config = dict(
    arch='convnext',
    model='sound classifier',
    dataset='synthesized solo parts of chorales (CocoChorales)',
    train_examples=39062,
    time_shift_ms=50,
    n_mels=64,
    hop_length=320,
    input='log_mel',
    spec_augment=True,
    win_length=400,
    targets=['instrument'],
    num_classes=13,
    isotropic=False,
    norm='layernorm',
    activation='relu',
    mlp_ratio=4,
    inner_norm=True,
    drop_path=0.1,
    patch_size=[4, 4],
    conv_stem=True,
    depths=[4, 4, 4],
    widths=[64, 128, 256],
    kernel_size=3,
    mixing='cutmix',
    loss='cross_entropy',
    init='torch_default',
    residual_init='scaled_by_depth',
    optimizer='soap',
    beta2=0.99,
    lr=0.0033,
    beta1=0.95,
    shampoo_beta=0.95,
    eps=1e-08,
    precondition_frequency=32,
    max_precond_dim=1024,
    one_sided=False,
    adamw_lr_other_params=0.0014,
    grad_clip=1.0,
    steps=14500,
    batch_size=128,
    epochs=47.5,
    lr_schedule='wsd',
    decay_fraction=0.2,
    final_lr_fraction=0,
    warmup_steps=2900,
    weight_decay=0.07,
    adamw_weight_decay_other_params=0.05,
)
Rows from block 2 of a small sound classifier, named by matrix and row number. Rows with one number belong to one neuron. Each number is 128 + 32 x the weight over its row's rms, rounded and kept within 0 to 255. All counts start at 0. Numbers have three digits each.
After each neuron's rows are labels from the 100 clips, of 14976, where the neuron reaches its highest value: "lies over" is the class under the peak. Only what is clearly more common there than usual is listed. The data: synthesized solo parts of chorales (CocoChorales). In brackets: how many of the 100, against the usual share in percent.
# fc1: MLP up (model.blocks.2.mlp.fc1.weight, 256x64), inputs 0-63
# fc2: MLP down (model.blocks.2.mlp.fc2.weight, 64x256, transposed), outputs 0-63

fc1.228:126076140116175131168114168180085178084140195196173134138108164127091141138141141154203135108084135147137142099133132168169197144129134133086148110101109121140126135123161150087123147170195153
fc2.228:208177097079106186166112150128101150114118135153168123129040092165124134149093153073141117179154142133136151126120200168103148119124136119164127100110083136115101183101132109131167087125108083
lies over: F4 (42 vs 2.9)

fc1.193:176159131124112091135162093122161165147167125108072171137180115171141096155124136176214166136114083127150098140078095092147217118118162187155130177151148135126111114092114151133093153134137136
fc2.193:065120091132158109153088090193193125129136133082137189146131084097148115143086112115098096191126177148111191144189145105162140110105107139191160100128090096134145129113160108112174168127130135
lies over: F5 (57 vs 2.4)

fc1.108:103093135095149126130124140099103122110123134100176158075104129149117092189093140132102127132161131168054123073131115091128101171072133149130131188146089128196160133183097143111061196157141115
fc2.108:057144104157123066129092091112126159154087133104168139145109102127174094160128141108145154164192159110085045150136133075086174152112094130130107123145141110157131138150075116078114091125186092
lies over: G#5 (100 vs 1.3)

fc1.156:167102139153132200097118116109098070097153148138141114150106036101157117094126021164100153112093108098094152089093153087111141078156131159130112154115139145129119107124109133144166178136161153
fc2.156:107155104116169145122090137110121085156159151141122093082117097136165173112142096078150064047132132108128086125137147185098082166121102145133099148162100130109091162087065158144192142146070144
lies over: silence (49 vs 22.8)

fc1.252:107178137128138095127092093137091154104138151146137125110125161154064139146181087158106073078146174092116154144111134154101131073085101147120073111169129092068154069128079123106150153146058163
fc2.252:123055202105173098147159136125087149125115169160106109110104079159116152053090125155125140131123089122166221115137136154168124097126171136147116132141060081105119142122126089142115102181135120
lies over: silence (60 vs 22.8)

fc1.197:093196126080155129100080141105068141124144139102130155127114084124121129103134136130104074141190177126142154136117124169068120094124167118143142085086132159070175092101198129188126121138102186
fc2.197:125117109126150116090094102103110079160136151169111113127092114175092151100089119104111119162132151139157198149134154114160129089091083084081094147103131119106193176084143155149109120218112059
lies over: D#4 (31 vs 3.6); F#4 (30 vs 2.8)

fc1.25:098157093112136103146084143126135165060131085153139194145107157192146086109036132161134151146099121124095091131076079078142145115160137118131135166139074130146124096139123110164128157164074171
fc2.25:126120165114148101191120088171178141074153197119138147132134125164157110119146118167072133116121047176125113097162125179109144088185117181143137079154109103177157132158145151137128084090148125
lies over: F5 (26 vs 2.4)

fc1.31:123108164147103194140148108107182104127116183147147125163142149121146138095077066127142205116163132118234187117156144175094081117115108168122128112124121089141118127129155127084150167123163140
fc2.31:065143097124138103098107136151166052090094200131106180146157099154162100136127134149129096109128120182094105124135143153140147092121104103160095108075121155113119102073187175047118147121112093
lies over: D#4 (43 vs 3.6); D4 (31 vs 3.9)

fc1.49:113103141110131196130118156146164139164137135129138107142109167122100047154155121118150162126241197121131122182123166130145118164179104153115076114121112107163131125114153139203161141143165148
fc2.49:132099131116034071080096167145098138109097115124200198125096136136149150092143150132103137186161134114090101147138149168139137181111126164096130070156121143076159121103112173120159145137168101
lies over: F3 (31 vs 0.9)

fc1.1:110092120155133084159129142168092173145148116125138115112128128118169071187075163070140149125087149139156148112141130113132104134066100166176225132122193097169111139104130137174112179140148163
fc2.1:148148171118084146076130155161142106105073136093157157147111134151186133165113077102154203100108162147129130110157103183143160178127179117055109138112164125162074122104136124111129182069125114
lies over: E5 (28 vs 2.3); C#5 (26 vs 3.2)

fc1.60:128070175135110234154172171138182136086089123144104068128084125155090092157143126115126128137160130103131149142161129151112101165052118104174105125141099125152123105121096124141079174175127155
fc2.60:201116073207120125162155099086153119116125144145113093102120102186116184115117110080108170123157122147140120143144163060117134066128139119136069132095203111127137113085108153179115112115141095
lies over: F4 (36 vs 2.9)

fc1.112:090144088101125164150146108109145129152175140114121148124150089134154156191111117125132081181107090083100190113154105080177138090173051135109137133117123156170156100170090118110098204132107172
fc2.112:068132106137153137135102151141096080115147092135135107175170131090152133136141110137177161131123155125121091083079171073059102172142146090133180123144082155155103074127075135138103069150071089
lies over: E5 (54 vs 2.3)

fc1.105:145159118136131108164073089129162049114105110145106180123072089165158169109106089107189072124123149154188140066117091172124150159125116167136160136129066070129139142134141135123149156107159151
fc2.105:161049091109139128108179142177137061097156084164132115126143161111202138141155077137120105108134122096131140164138128145105108156135064145136085173129087164142088090097092153069123111114088085
lies over: A4 (58 vs 3.1)

fc1.230:118174155209115095145121106102111144084146106133138146093108102151109111132206134136137134131110153131108147168133104168108134152188127101152166167170143188145114114153091107115141149235061134
fc2.230:119114145076106112165113130171151138087163109176079173143131141180167072120106149105173086175147124146128121180084122146122136152163173170163177128131102149089151144162182152130070130160075171
lies over: C5 (47 vs 3.4)

fc1.149:104132218107109148122175187132103097089125166132181134136175130175106099103167137142091135117168183150159135125112118165144127115066145125095171157151096180073157138120160108149142146170174084
fc2.149:114139089091164107094133157105182204128148102140151136101068088129078109120115093123152127128151171105119174115174104091081089129128110118137154098101132133165118179115090166171114139106159228
lies over: C5 (26 vs 3.4)

fc1.98:113227128140172116172117186119145091149147149142136140089113177115130185163108146188115105167132168124108125110137104116129093108116161105107147120105190150148109148197160134126107147192058132
fc2.98:169127192096123133097099161068092132122136135155117195159122094124168174137140078137105061129151130090134108156149100123096151168102095123092147110150124100129128080159053052106128131167139079
lies over: F4 (57 vs 2.9); E4 (26 vs 2.6)

fc1.10:144203149111147164107164115116147117184082152166151173136090112152102140148076160095119204150049120126154139081100114100092164108109194128116094136182115105140121174134079146109130101119137138
fc2.10:166099088134162113152068113111101103171119102125123158157075144101176170161136066153081122143123069129115158145097101051128141216180152107133119112162150160102116137111139068138160106136121137
lies over: G#5 (78 vs 1.3)

fc1.240:157186148121133117115143170152134112154126171117151145117146163186123135147130160141142115072124104176151104119131182076081190089097124129154193110148120160072185166137160092069096159135101178
fc2.240:124131136141080125106196144171121130085060093121150122104220114069146140115167181135163101114163156130101089131127153125149111146129078130088136185123072134124145104096094170097101108177167122
lies over: G4 (48 vs 2.4)

fc1.175:183132144125159119186090177085162074093073153118146169070135150081135104095116100115150145113077149097155124151109150146099146028094153106119083146131114124124175102168148114088098146104127129
fc2.175:097162160115158115083063139129200125133091139077079158173129147137138142118122159169176159170118156200064125159071175131151104112077157103152178174119100167124117123108124120134149155136115127
lies over: D4 (50 vs 3.9)

fc1.110:132144145126070114165130126084137165139139118101088111129118097135093088090106098092154082079151145064090111084093117125099096124061065109176105124093109185127173123116056183117114149151103127
fc2.110:161129141138124171105095126137131079081112162136085095131127091122108062121149129156116184155148130104120139160187097114100182148105122118092151104100127151075134107114134091156179097093145247
lies over: A4 (60 vs 3.1)

fc1.140:179161092134168092115074064138108081190118084152132163162095176150151086104094142114174146130063147101138097115157124102138109072181103153129183125142104135154112098182134124132147094090146147
fc2.140:155065119163140146116172105119125126106172155148113108126128100114137084150128046072078121111136075158059139162125085119121068075149123113096079138167112139154118146102172141188180155148131116
lies over: A4 (31 vs 3.1)

fc1.80:203095113089157100094154140117129140105176148127124081156154096092097068154136063112172179123139112126061140167100089163080119116114108125118209110144124118183139163132121144178101136113097121
fc2.80:091152111080091122103126133133126141119203131081108170126103138074164102160111143142151133091127132097235131175185122081102119056087096114120090139108114116129103148116086183114128116133088113
lies over: D4 (25 vs 3.9)

fc1.160:133092191086135129208126151082167151129149140115106159103118179149097110106088102157156200166067093080185128135141176128116164145162100156109134172150163105184108113162119132118127109130160150
fc2.160:067129138095138120164158106134134120138108088131121113116134061097118106139093122116129096104110118139124212155089085143110088114086124078096109120086040126140130179129085074171201160150118112
lies over: D4 (41 vs 3.9)

fc1.4:072199136139197082148119123089115138170082130111086161134128167125135103172104090090186162084119137129120208117104104135142101131119120157152182106147112127109116082108141113092149107094202140
fc2.4:187157102144168157105115154147121130081145119123169147089100109166100185170095135157122133124146089121128174091102127128068182173078122129136115082109115134155111153098198111189130121153146043
lies over: F4 (67 vs 2.9)

fc1.87:140175164144150123127166138128105125144087194126134158239113155174085112152104153152095103151115143104081097073132119110139164124118113124111124140139101159140050189135067090140106135115134174
fc2.87:134051119137161112114188083138112106161109163129115176164170148157128101158127167158163148141128147103109117144087110086144168175122147084084139211103092110096085123117098137134114167059178119
lies over: D#4 (53 vs 3.6)

fc1.51:132106107128143178157123120093146151098124092137115129086119159107109171186102131068099109156150101147116114134105061160107115190074109152099150144175152182145180136209109151091100154169133180
fc2.51:066153114169125136193164178111090158112110156138139130160133141118125148105116131121133126090180070126096126096078163153107083149176142150131116189152142085092151125066103098118105140150185047
lies over: G#5 (75 vs 1.3)

fc1.155:158105115144133085148110159131145147138091144142089174126111175150190114139057093116163179203119097138116220135189120141084101120127112111092118126138111119139151159129105156212149101141161121
fc2.155:124181091066146157111121165174111136113098059105102144133212114122120166172120084103162089130144128148138047147123192080138153098116120102122114126173115122093195099085155128119125115116130142
lies over: G4 (37 vs 2.4); F4 (37 vs 2.9)

fc1.142:147163189091104105110161113101112154141123120149146162128106125137130105198112116154224186149178100082080122111124135103134162129177099154153150120088104171113104108161170108198147153166103100
fc2.142:117145125161131069146049153107098153137118134104128160119101142150099082112107134120116091100132165185157200131224171145108158086162127172116178143171096135104093082108133131115128080151148146
lies over: D4 (35 vs 3.9)

fc1.247:162155100118126138144097131154139204144112133084160177166086110174207109171142147163119157130082085115128141110130089160119112123130210204151135093174143114151094121128172111083149123160139134
fc2.247:172111145036135120125144089156157151127137058103111147107151136112154133115095153169103144106132133133128166147146078130119136106145077138154074067118158146136125164055159089101151094089158048
lies over: G4 (39 vs 2.4)

fc1.121:135153131137147195074118152126113101146156167165129159135172101126142084080124178100158205095136159157137100102159098150113082143110111167057155142125119103116117158145168079101125074166063140
fc2.121:161077093161104136113133151123139110129128077176169108117143135075113181123126104184063159113152142133136197135075119160093074135110105146150076201123110135114122115122091190143137147105059125
lies over: silence (51 vs 22.8)

fc1.104:175103107113120121177081133162091055154139163124111173171157125123098088116088136121108097169128083163094087134189085149153105157131162073108134154127138151102180149126126110153125120200072170
fc2.104:123146102152162198111104118144163093132106138109184104108067126153129190150116178132192141123135136117171141149125091114080160160138142175169195110118091126115170147128200071159120120107150085
lies over: F5 (58 vs 2.4); G5 (38 vs 2.3)

fc1.138:141109162117108092157151151149115184133072117085151141185156152080139147136172068129099142121119148117090132209083107118104124115099168109110102135142064151090162145106148095185130139058143178
fc2.138:083122100102122054150109109131094098140170146117172124126143147152169149129186158085133162151137116089181106164129084105116113099143085123117175174139111114088124138131064205141178152066122168
lies over: F3 (33 vs 0.9); D4 (31 vs 3.9)

fc1.253:177187106118201102168137135100142186082144142125095125054134188127091141137080160176144150139150133161146168127090112121126153153172137138124095155121082149191141117117084128149091113124191153
fc2.253:098158078099109133090190143160092142117057113117136104165158099142149151113144066123106127083133103178096197083084097162118151174104133133161144101137067077086152179145108154120145123161130128
lies over: C5 (25 vs 3.4)

fc1.172:184128143219112118170140129119154138158145141192083119100116126085188127124101087114158135095146151124130131131216131124136158119131121118133138140090117217107143168151147171125167148191088131
fc2.172:116113106154155122124113109138155126143120110081113079142146128128147196096136149151111082130083089146109151152133123182116086180131046129061098101083187124085130129086080142152099171119154198
lies over: A4 (29 vs 3.1); C5 (25 vs 3.4)