Rows from block 7 of a small sound classifier, named by matrix and row number. Rows with one number belong to one neuron. Each number is 128 + 32 x the weight over its row's rms, rounded and kept within 0 to 255. All counts start at 0. Numbers have three digits each.
After each neuron's rows are labels from the 100 clips, of 14976, where the neuron reaches its highest value: "lies over" is the class under the peak. Only what is clearly more common there than usual is listed. The data: synthesized solo parts of chorales (CocoChorales). In brackets: how many of the 100.
# fc1: MLP up (model.blocks.7.mlp.fc1.weight, 512x128), inputs 0-127
# fc2: MLP down (model.blocks.7.mlp.fc2.weight, 128x512, transposed), outputs 0-127

fc1.29:147124138100103128156168121170150127088136124174129136143143099102136167160110152134161152181088161106154093165128126072082170110107051086145163165202165071134135079133175235157143109106167120091176130137120081139105185116112136156170149125187143104128117120100110163103133127147113171142170148156162119130135085133142127114156146116145129153113173096214111169190189109137114097153087
fc2.29:172169079157137119180194160103136080150104086103172140110118141119086117179163145184148117161105136110149094157077114112103102150129132142104131098164171181104187168139125066184113123132133079088125213081119074109092183157118130076109132149144133133063108105121113140102129095106074150116105128109101128096063131131182101173130118157084137090124118099118138116181140114070143130177177
lies over: D4 (35)

fc1.150:110074141106158076151151082136153111120168143141124151159170131171146137131142154165157147145180176160156112156141120169111174109113126135094084098140108074165109169130142161157192098074169116127164123174144212172154088118124145133165179165116096160114122123169159085115179152209130107122116201126124131161102069149143071155088190157163081179145160133130137137093160125148158103159124
fc2.150:123161088181099097139157127179125129158096074139105111123136140168098134124152052107120109137181156133146155097128144155068118133136110171101108131017106095138176131116139153082124140099116121059172153103096170141114115084137193151143134101159115111115095216156129119136125119137096141146088072055178172153167054148141171111057141148125116079112118108117138092134092120135124145094135
lies over: G#3 (31)

fc1.294:118129121112087153138171141196148124164114130081168102147125107112103097166122109130106091149121132155173159135122090111175152164149114081136086128147128133152178106168115171115185106182175164207114101125159162110184113122133116102133171161177074151125174173179124109096170212148174144144120104116122174118134173137152167100109181153122150197122126157139153186170143151080206142115139
fc2.294:133132095114165100108111147172139124146028128151168141175100148134140146121115062116184083118132128126128187126159158138110082114136174093141078130089107167140110148145100143125105131147113137173094069140100091095098099117132175154179121153098072160099078078114125088117089092149101155187158118136123093125111119119120139122193143080017062105154153097139128108171114135187096156147113
lies over: E4 (61)

fc1.118:095147116137062148112140107119131091113126118123174076204193113092060098097116163118089078145133142138136100109183108171170153134047140113195117209092116149132181159127146164165119152061109082120092134151178161129135104142119125161164131136164195132118109172125191157099162134136151140145122161130160156136102169120110158117161078099192152133141097091135117131118179114098107138129089
fc2.118:120176191139123173137067122061088163149108120120153146134124113142110099148171085140131135107124111137114105141183135144124085114116183153096123176219180107134173122134168102149102177102188127119149130105093125089150107172152106110126134127119166097153136150197132180097128142063166132108128147137172128124135163105097072141155149176115174111125082174155101163124079128190171105050071
lies over: A#4 (26)

fc1.160:066090142149170167136130111094119133171110208181137128180154164119084104149108106201157131081127103141091098142140150204128116130075130188124142152097192165110116143129160112082144141142169121167114119133079130136103183146145156174139120137159166113127151137115145116185095158068147165102124095141085150117117113196122140147100172149117075186145059092146127071154141126085097159079136
fc2.160:113134127112193152166082072143132163062127115128151142117092137131165073111159152103144124118118107132148105144105149076088127143078164094202107158128181093142143130112156139105127143161166168119144138093172215121128109154176151137127132143155164125098129051113126153167136114145149140105177125127120091074130095154098097131083142169095067043080078089179116132080128047128112142106154
lies over: D4 (32)

fc1.97:140140104118169123059130110152150108158155130137135137147165112160134133125142130142198123114113172083232163189141051126104109146144165153185153145128116121157093152179166154141169102168070165142118168101123139141091136155151185056144145140232109118105118114177118116142128134127108107170116177130142195126097161154126146132142165113096129155082153150188154136151135088149139153067146
fc2.97:060143103127112153215162059132072102143145167149098164153179084119145163051073108173147122174141107159197137219092195130116122162130149144154097128154120141146097105167171131152093155147137174125121133128125141103154116157139159149117140122147114082148103123130208130123152132151175122132162170144193150112144192133133107100177118137127111122098120158083165170126156182133127114103107
lies over: silence (51)

fc1.320:143185148106062134149133088116143159143106171139085088161163102116106155104154139123120131123089108148139122161144136180117166159133097121165198108193104082217114129126091167147119094129092134194102123159099164140185154168142169106116108200132143160183085077109117138061116146124156159119181110183115094077104127167094112117146172104136100114171151174175162123127130078126096156114095
fc2.320:114080084099151130113127144115190116155134088130153086154170160141090169145133145160159123109117117121186152133145183156166124121190137137162100174132144102185103139122162188120091189092139116127121143097192118106116082149141141149136140154119075129174141111051168101131159102063092118091126143197099094111137110109108056113071095138170130132113154205071172170083145121166153099131127
lies over: A#4 (30); C5 (26)

fc1.415:118147117204174143200121199126098151152172153107120080117150128121086143091148091179135108119139075095127180119081138169161179183143176143110147086118117140151173150159151113111105132125082129136103133130138120115117151098201156084119124139149180119150116157165131132103173125165166143137140131139083144159041171176144130155131088160173113145189149169041165130105161081124137112152092
fc2.415:185108121126139116155182153158134134127180159166155159114166097117092175114118148181156140154074115164197110110154145094202119095100147131157197146191067129123165118105136135128113117131125157158137124089149142164178183217083182159141121150156153158191125148073126115214129124109171163116155119167175086131098093097124143140123107089098099137127154163144175134131170113149122126094130
lies over: E4 (25)

fc1.353:174117153135153156119155147124068177126159146157137129092170084140116158148195118123155110149115148088166104142072109154159104076157104079136106112216132051151105160161151109158152151096138174158160155102111133143166147144159140102156132082113052095160170171089138184129102178083129140136128099144155112168135201109157144158122105086151159128174145156095070124073151097134123189154115
fc2.353:166104151109211154112122105178077165134113139123120089178094140101162151128080166070058163131121114129178126072099071083165133129143136091124142129087089125130124124186185150195146141079098104147139173108087158074149097118077165137175089104160100136134115098109110193120113113204161100148109148136146153181129121136121087138111128176117142121132142090094122127146177201126133104106157
lies over: silence (100)

fc1.346:105146139145097149087149135133165125083142122170142048138108129127081097077124138091168091114077066142140157129123091135063055092099150104160112113156114103126068075139071136133139137149166149071078143120102110165133164142132067130146119134126137160110081098130088173134103129116103203112176134130145074100110089055038119137122125101101100134123157136168170069172137122123142099104154
fc2.346:144165086117128125158168151115122101165090151150168167147168053153095131142096133147091146073142093096197144106137152113158120129120130189144095097124124072173120137089149154118165109103070125124114130078093104092148159133094168068095150122078207092124123116084138106146090096111148121097184158159130084115095135139125093142147205153174149108128156212073113054129144144135127082139118
lies over: A#4 (28)

fc1.142:088184161163076102150102165157116152158082132130159141116149145123167099129122122158179125096111170128163168113085193151122102131130111102147134135132122166151138102148112112172156116157090167158127132128179146093142062112138162134099062110113119165147108132145124156149201159121085197107182169104119116186108145159107133211095072173190135091163133118124145147178174087094135055123081
fc2.142:182142151130127150158080185191105101138147133132154089099102145121126058071145093128095169110167137170126114114122168147135076172119154101145145181120109134095163157138199116139152110144141115188135106145113169222061074177157064137166169123132088135140097115137115165120128152108124114218146109101128109140143128077128105108125125160090111144146088168123081083077114161066131136125148
lies over: D4 (67)

fc1.87:125168138139178106110088104190110151101066122169078128149098096149143162100231086164145166140099103168098141157125096207118117133065136143112141136108135161063155165124127153180156124133099165153133067154127115140157117097150106126067138122155152136172163101148057155138131160130136135188130134114132151095071099133139121116178076169110179092153150196171085111120120153088131106122120
fc2.87:160123151098143113131182082033116130202111162169129124080131139136153129141130148165135184111155122130165152096104072131134149123132175114128121175111056097128183095092142052085195169128127106089059124115154090115103097132129110107094123131111100100108102173120155151137150124119132073123128122108132090166084125211142138084045102095133142175118128085149122135085119110112069134108094
lies over: F#4 (26)

fc1.146:158160133168176133113163162080159083114150136176101146162120159104195100135138184166094159151168148144102159146146163177126115138176146082145097137141165133198187112122159092143128071173128137123114142120077145143089131133148182156129107148143096135107124100158150109131100212134135137135154216132152122165181173155127130120175203124158123076143134181176127135163194096122130149170162
fc2.146:103131171181087146079148121139116129193153165150100068134103169137199117089111147102150156144142154141107115098042094141049127134132161100104160111116135090136109088131138122169099082138110137158145152136187139075158132043143120062094158109111079178117135104190109135132131062145093087126135083149081102160153164101178105152089170145094116113110122172147146116168101122128160130170120
lies over: silence (55)

fc1.468:105191128114140064161172121122145192137138120145163148114141166132134113117149140111138133143115158160167127112186131167081109113148068102100047148137151132173084152155184084161145135169089192157154113118200139191075128082099094137111156136091191147148124119102154067112144096140098095129151133212134143153113118152134091097127093180210091146113118101178149129101109105131106147121102
fc2.468:159122169155102074177140143120169076069122166161126108168207093123142126095145090161122126093083150127133147162088108150120165155160159113148146113126160155119135147113111175145133125159110167087071133099112145121172155086152087108152145159124118135146165209170171218131168146141089186068115149100165137116116161101130083143103163096124114089086124119122142201104076047102132113122122
lies over: G#3 (32); D#3 (26)

fc1.336:117126098128166169135222151141150144115070159194102155080149102142103130089125139139143112130149122105138103184120087143183160087047128148118177164144166150103134099101126116116144137209148139103143113196191184127074079132132165158160127114186108104139160149115158101196169141125160119168108137201124154160123084153149127142137203147139141103150116135091111117095066126127129152136119
fc2.336:125108147155168162191075172123094141103157085167138098116129132136121148147160128121095148125116138172130127111178064106136125129169169081089153165103151126147136125140101100085052123160128105176100152066103104111124147154154097102093134161124179170098121094115143137147150191085162189147126120150067182098097091197131143150078139151090148041153137123103146166098138131029136129109134
lies over: silence (63)

fc1.348:065135122096103118128104138183152151149173133133085159144094159070166119134144147179127113132136125159119105127130099088122102147102108100126107163134102255116173137154068181167159145169164167114128148083158149174125132081105162179136112101121126106149132115127109093147134201081141204150135161154132188147107161116151105155153167116150130091119173138126154124149136066111209115096146
fc2.348:040160091134172094161111089141174142148132152100093179182102165132138140060086189185112111093102139158154178112139138119131158140136128140168162105136095109149114154128152105183116106120140069099142111150100142114181152142142156123117096131156144144175157129090111159119120143129113077112092099182120155107095144114014143105116174138140119097084127177130132046109061067099128136113117
lies over: silence (92)

fc1.422:158147183160131105137085125100120121076135155122130144195116124118156220110129172111086108130071130092126110101147121186104105087153175130154125103115121106100114115068125232127097123092136137167153172146123111167160092141113173089147125175136142187135168093117149114136106138167097109191174080125126155059097125181115145130121159103135173127146095140117120077109216110183149106117114
fc2.422:158060189214132110109176134088162111155147129085171184094147113096135154108122130128080138175076094119103151096114131067151154173101099072091152114140147176157155132131096173159143121122140107115081171144109083150127117103146067169133154126056138126140141161130098147136112141120174132124103074126095159080084089166074158145126155079124151121177121117163176155122119119102186097155066
lies over: G#3 (45)

fc1.304:199142119124190106152094195185162113137123087117126166106138123102130126070218097141099179123156151169144110154142132198163108136119125177157143157097127121129118149112118171154128106107160152153102095141163151087180090150099179128090115205187155173156140148143120154132133150171184116212109106116095176144069147121128112142117130138190125113081135146134089149132139087137137164102075
fc2.304:172115154139097058091101118148040165111142128195172088101167103181149119111153161108142162171128126139134115156107164101102095171192134102164096154150115109157161107054139139123141129152143144100089178120136102080105145121158121156120083103113089127134093102168152142131221082059119144077151126105154164160117100162131068175091152145122160178134131149136087088100130140084091098126144
lies over: silence (98)

fc1.139:103158075113114165122138121100103120059085116097069111122101107151107137135165153136168150127117134195216139105187139152054121175109164147166154161139115167142163135072126119088108161169160163146155131101138121067137133173095142163100120167223149154159136120091149154109134093117090097100077127112214166114083114165170106136175132161088124177137163141150128107127133114156091101130134
fc2.139:133120132067105146135087132113135150090157142134136104137164101110173134091092101087081158113132157129054156130108134139085149181121069122149086077114102194140133119098051079157076120134095102111108185142076136126104080127115162143135156202074107135139086140111111113113169114073172096157147089148124131079155140163141138118116115178177106124184133151104083166151199139093155095068098
lies over: D4 (26)

fc1.405:067134159131175111125154113075153127099137094108158092139184114109112135132150161164162128082059165162160130149167151156088158111120134078116083105184129180148137097107159159204108096119095139139056135131105066147093145139169149106112104178141158087101188152146133146134097115100111182118136111109090217164167123137169155148136169127158085192122180172147148150177134159127107122100128
fc2.405:124140105110151163121099092120135093159180187146088109100149138164127083163166045168110135219158091171115111152143137175066134137112186147143120122151082139114178110150162119132154104180157069131127196160117127163099099104162139163062128139121167129187116154126094108098137154070118132138126155084100078132132156098117127124170088120147201085157125113163163138107118134073099164172121
lies over: F#4 (27)

fc1.485:127151107098111121135150093134127141146137113226120123066176108158142147149084186097132175069138140134113126153165107070143189116127105179120204089093151117126151120173173145142102147116126127131129153108139204172152143096221124153137171125142099187120123085147126112163104170117147128119146124123106173104132130153101115089137152116136175136143126171116139096128220147046163065123129
fc2.485:133138095089129126124124115132163133030137156103096120103165156111105178107129160152132115087135165138115112070126105129130119082114131147109171128015160157169129135112087099119126141148070131108124096140126167089119142169133117144132190138111142088159166135145186128147173087185187143150111088112187117081081144150133138059101162177138177173138119104129116140137073145088188107086071
lies over: A#4 (26)

fc1.434:091146132162175170080083150085146163123119090154103153152111079139124118168095069135144108154126171147110149115092092119133096078143139149117135107183111157146131077055127121171109128111100074091101081070144155116198143135148115139163152094138153118197157134105130143166154089115082126126104133121043208113128144189128173168089132084083143124113088122084159145114144134087147091064120
fc2.434:168093097063139106132122160137149145106148147119091138093158083158087143084125125157083163071133097140143135096157110089154146084164144188142110124133113124087142101112114125083138137122087153091094137124134151196128178118026065112117166147164110133194143134148164133155098132154100086055108135124132115095202101200148079160118157144076140127109133201120098105163126123162141131161182
lies over: E4 (26)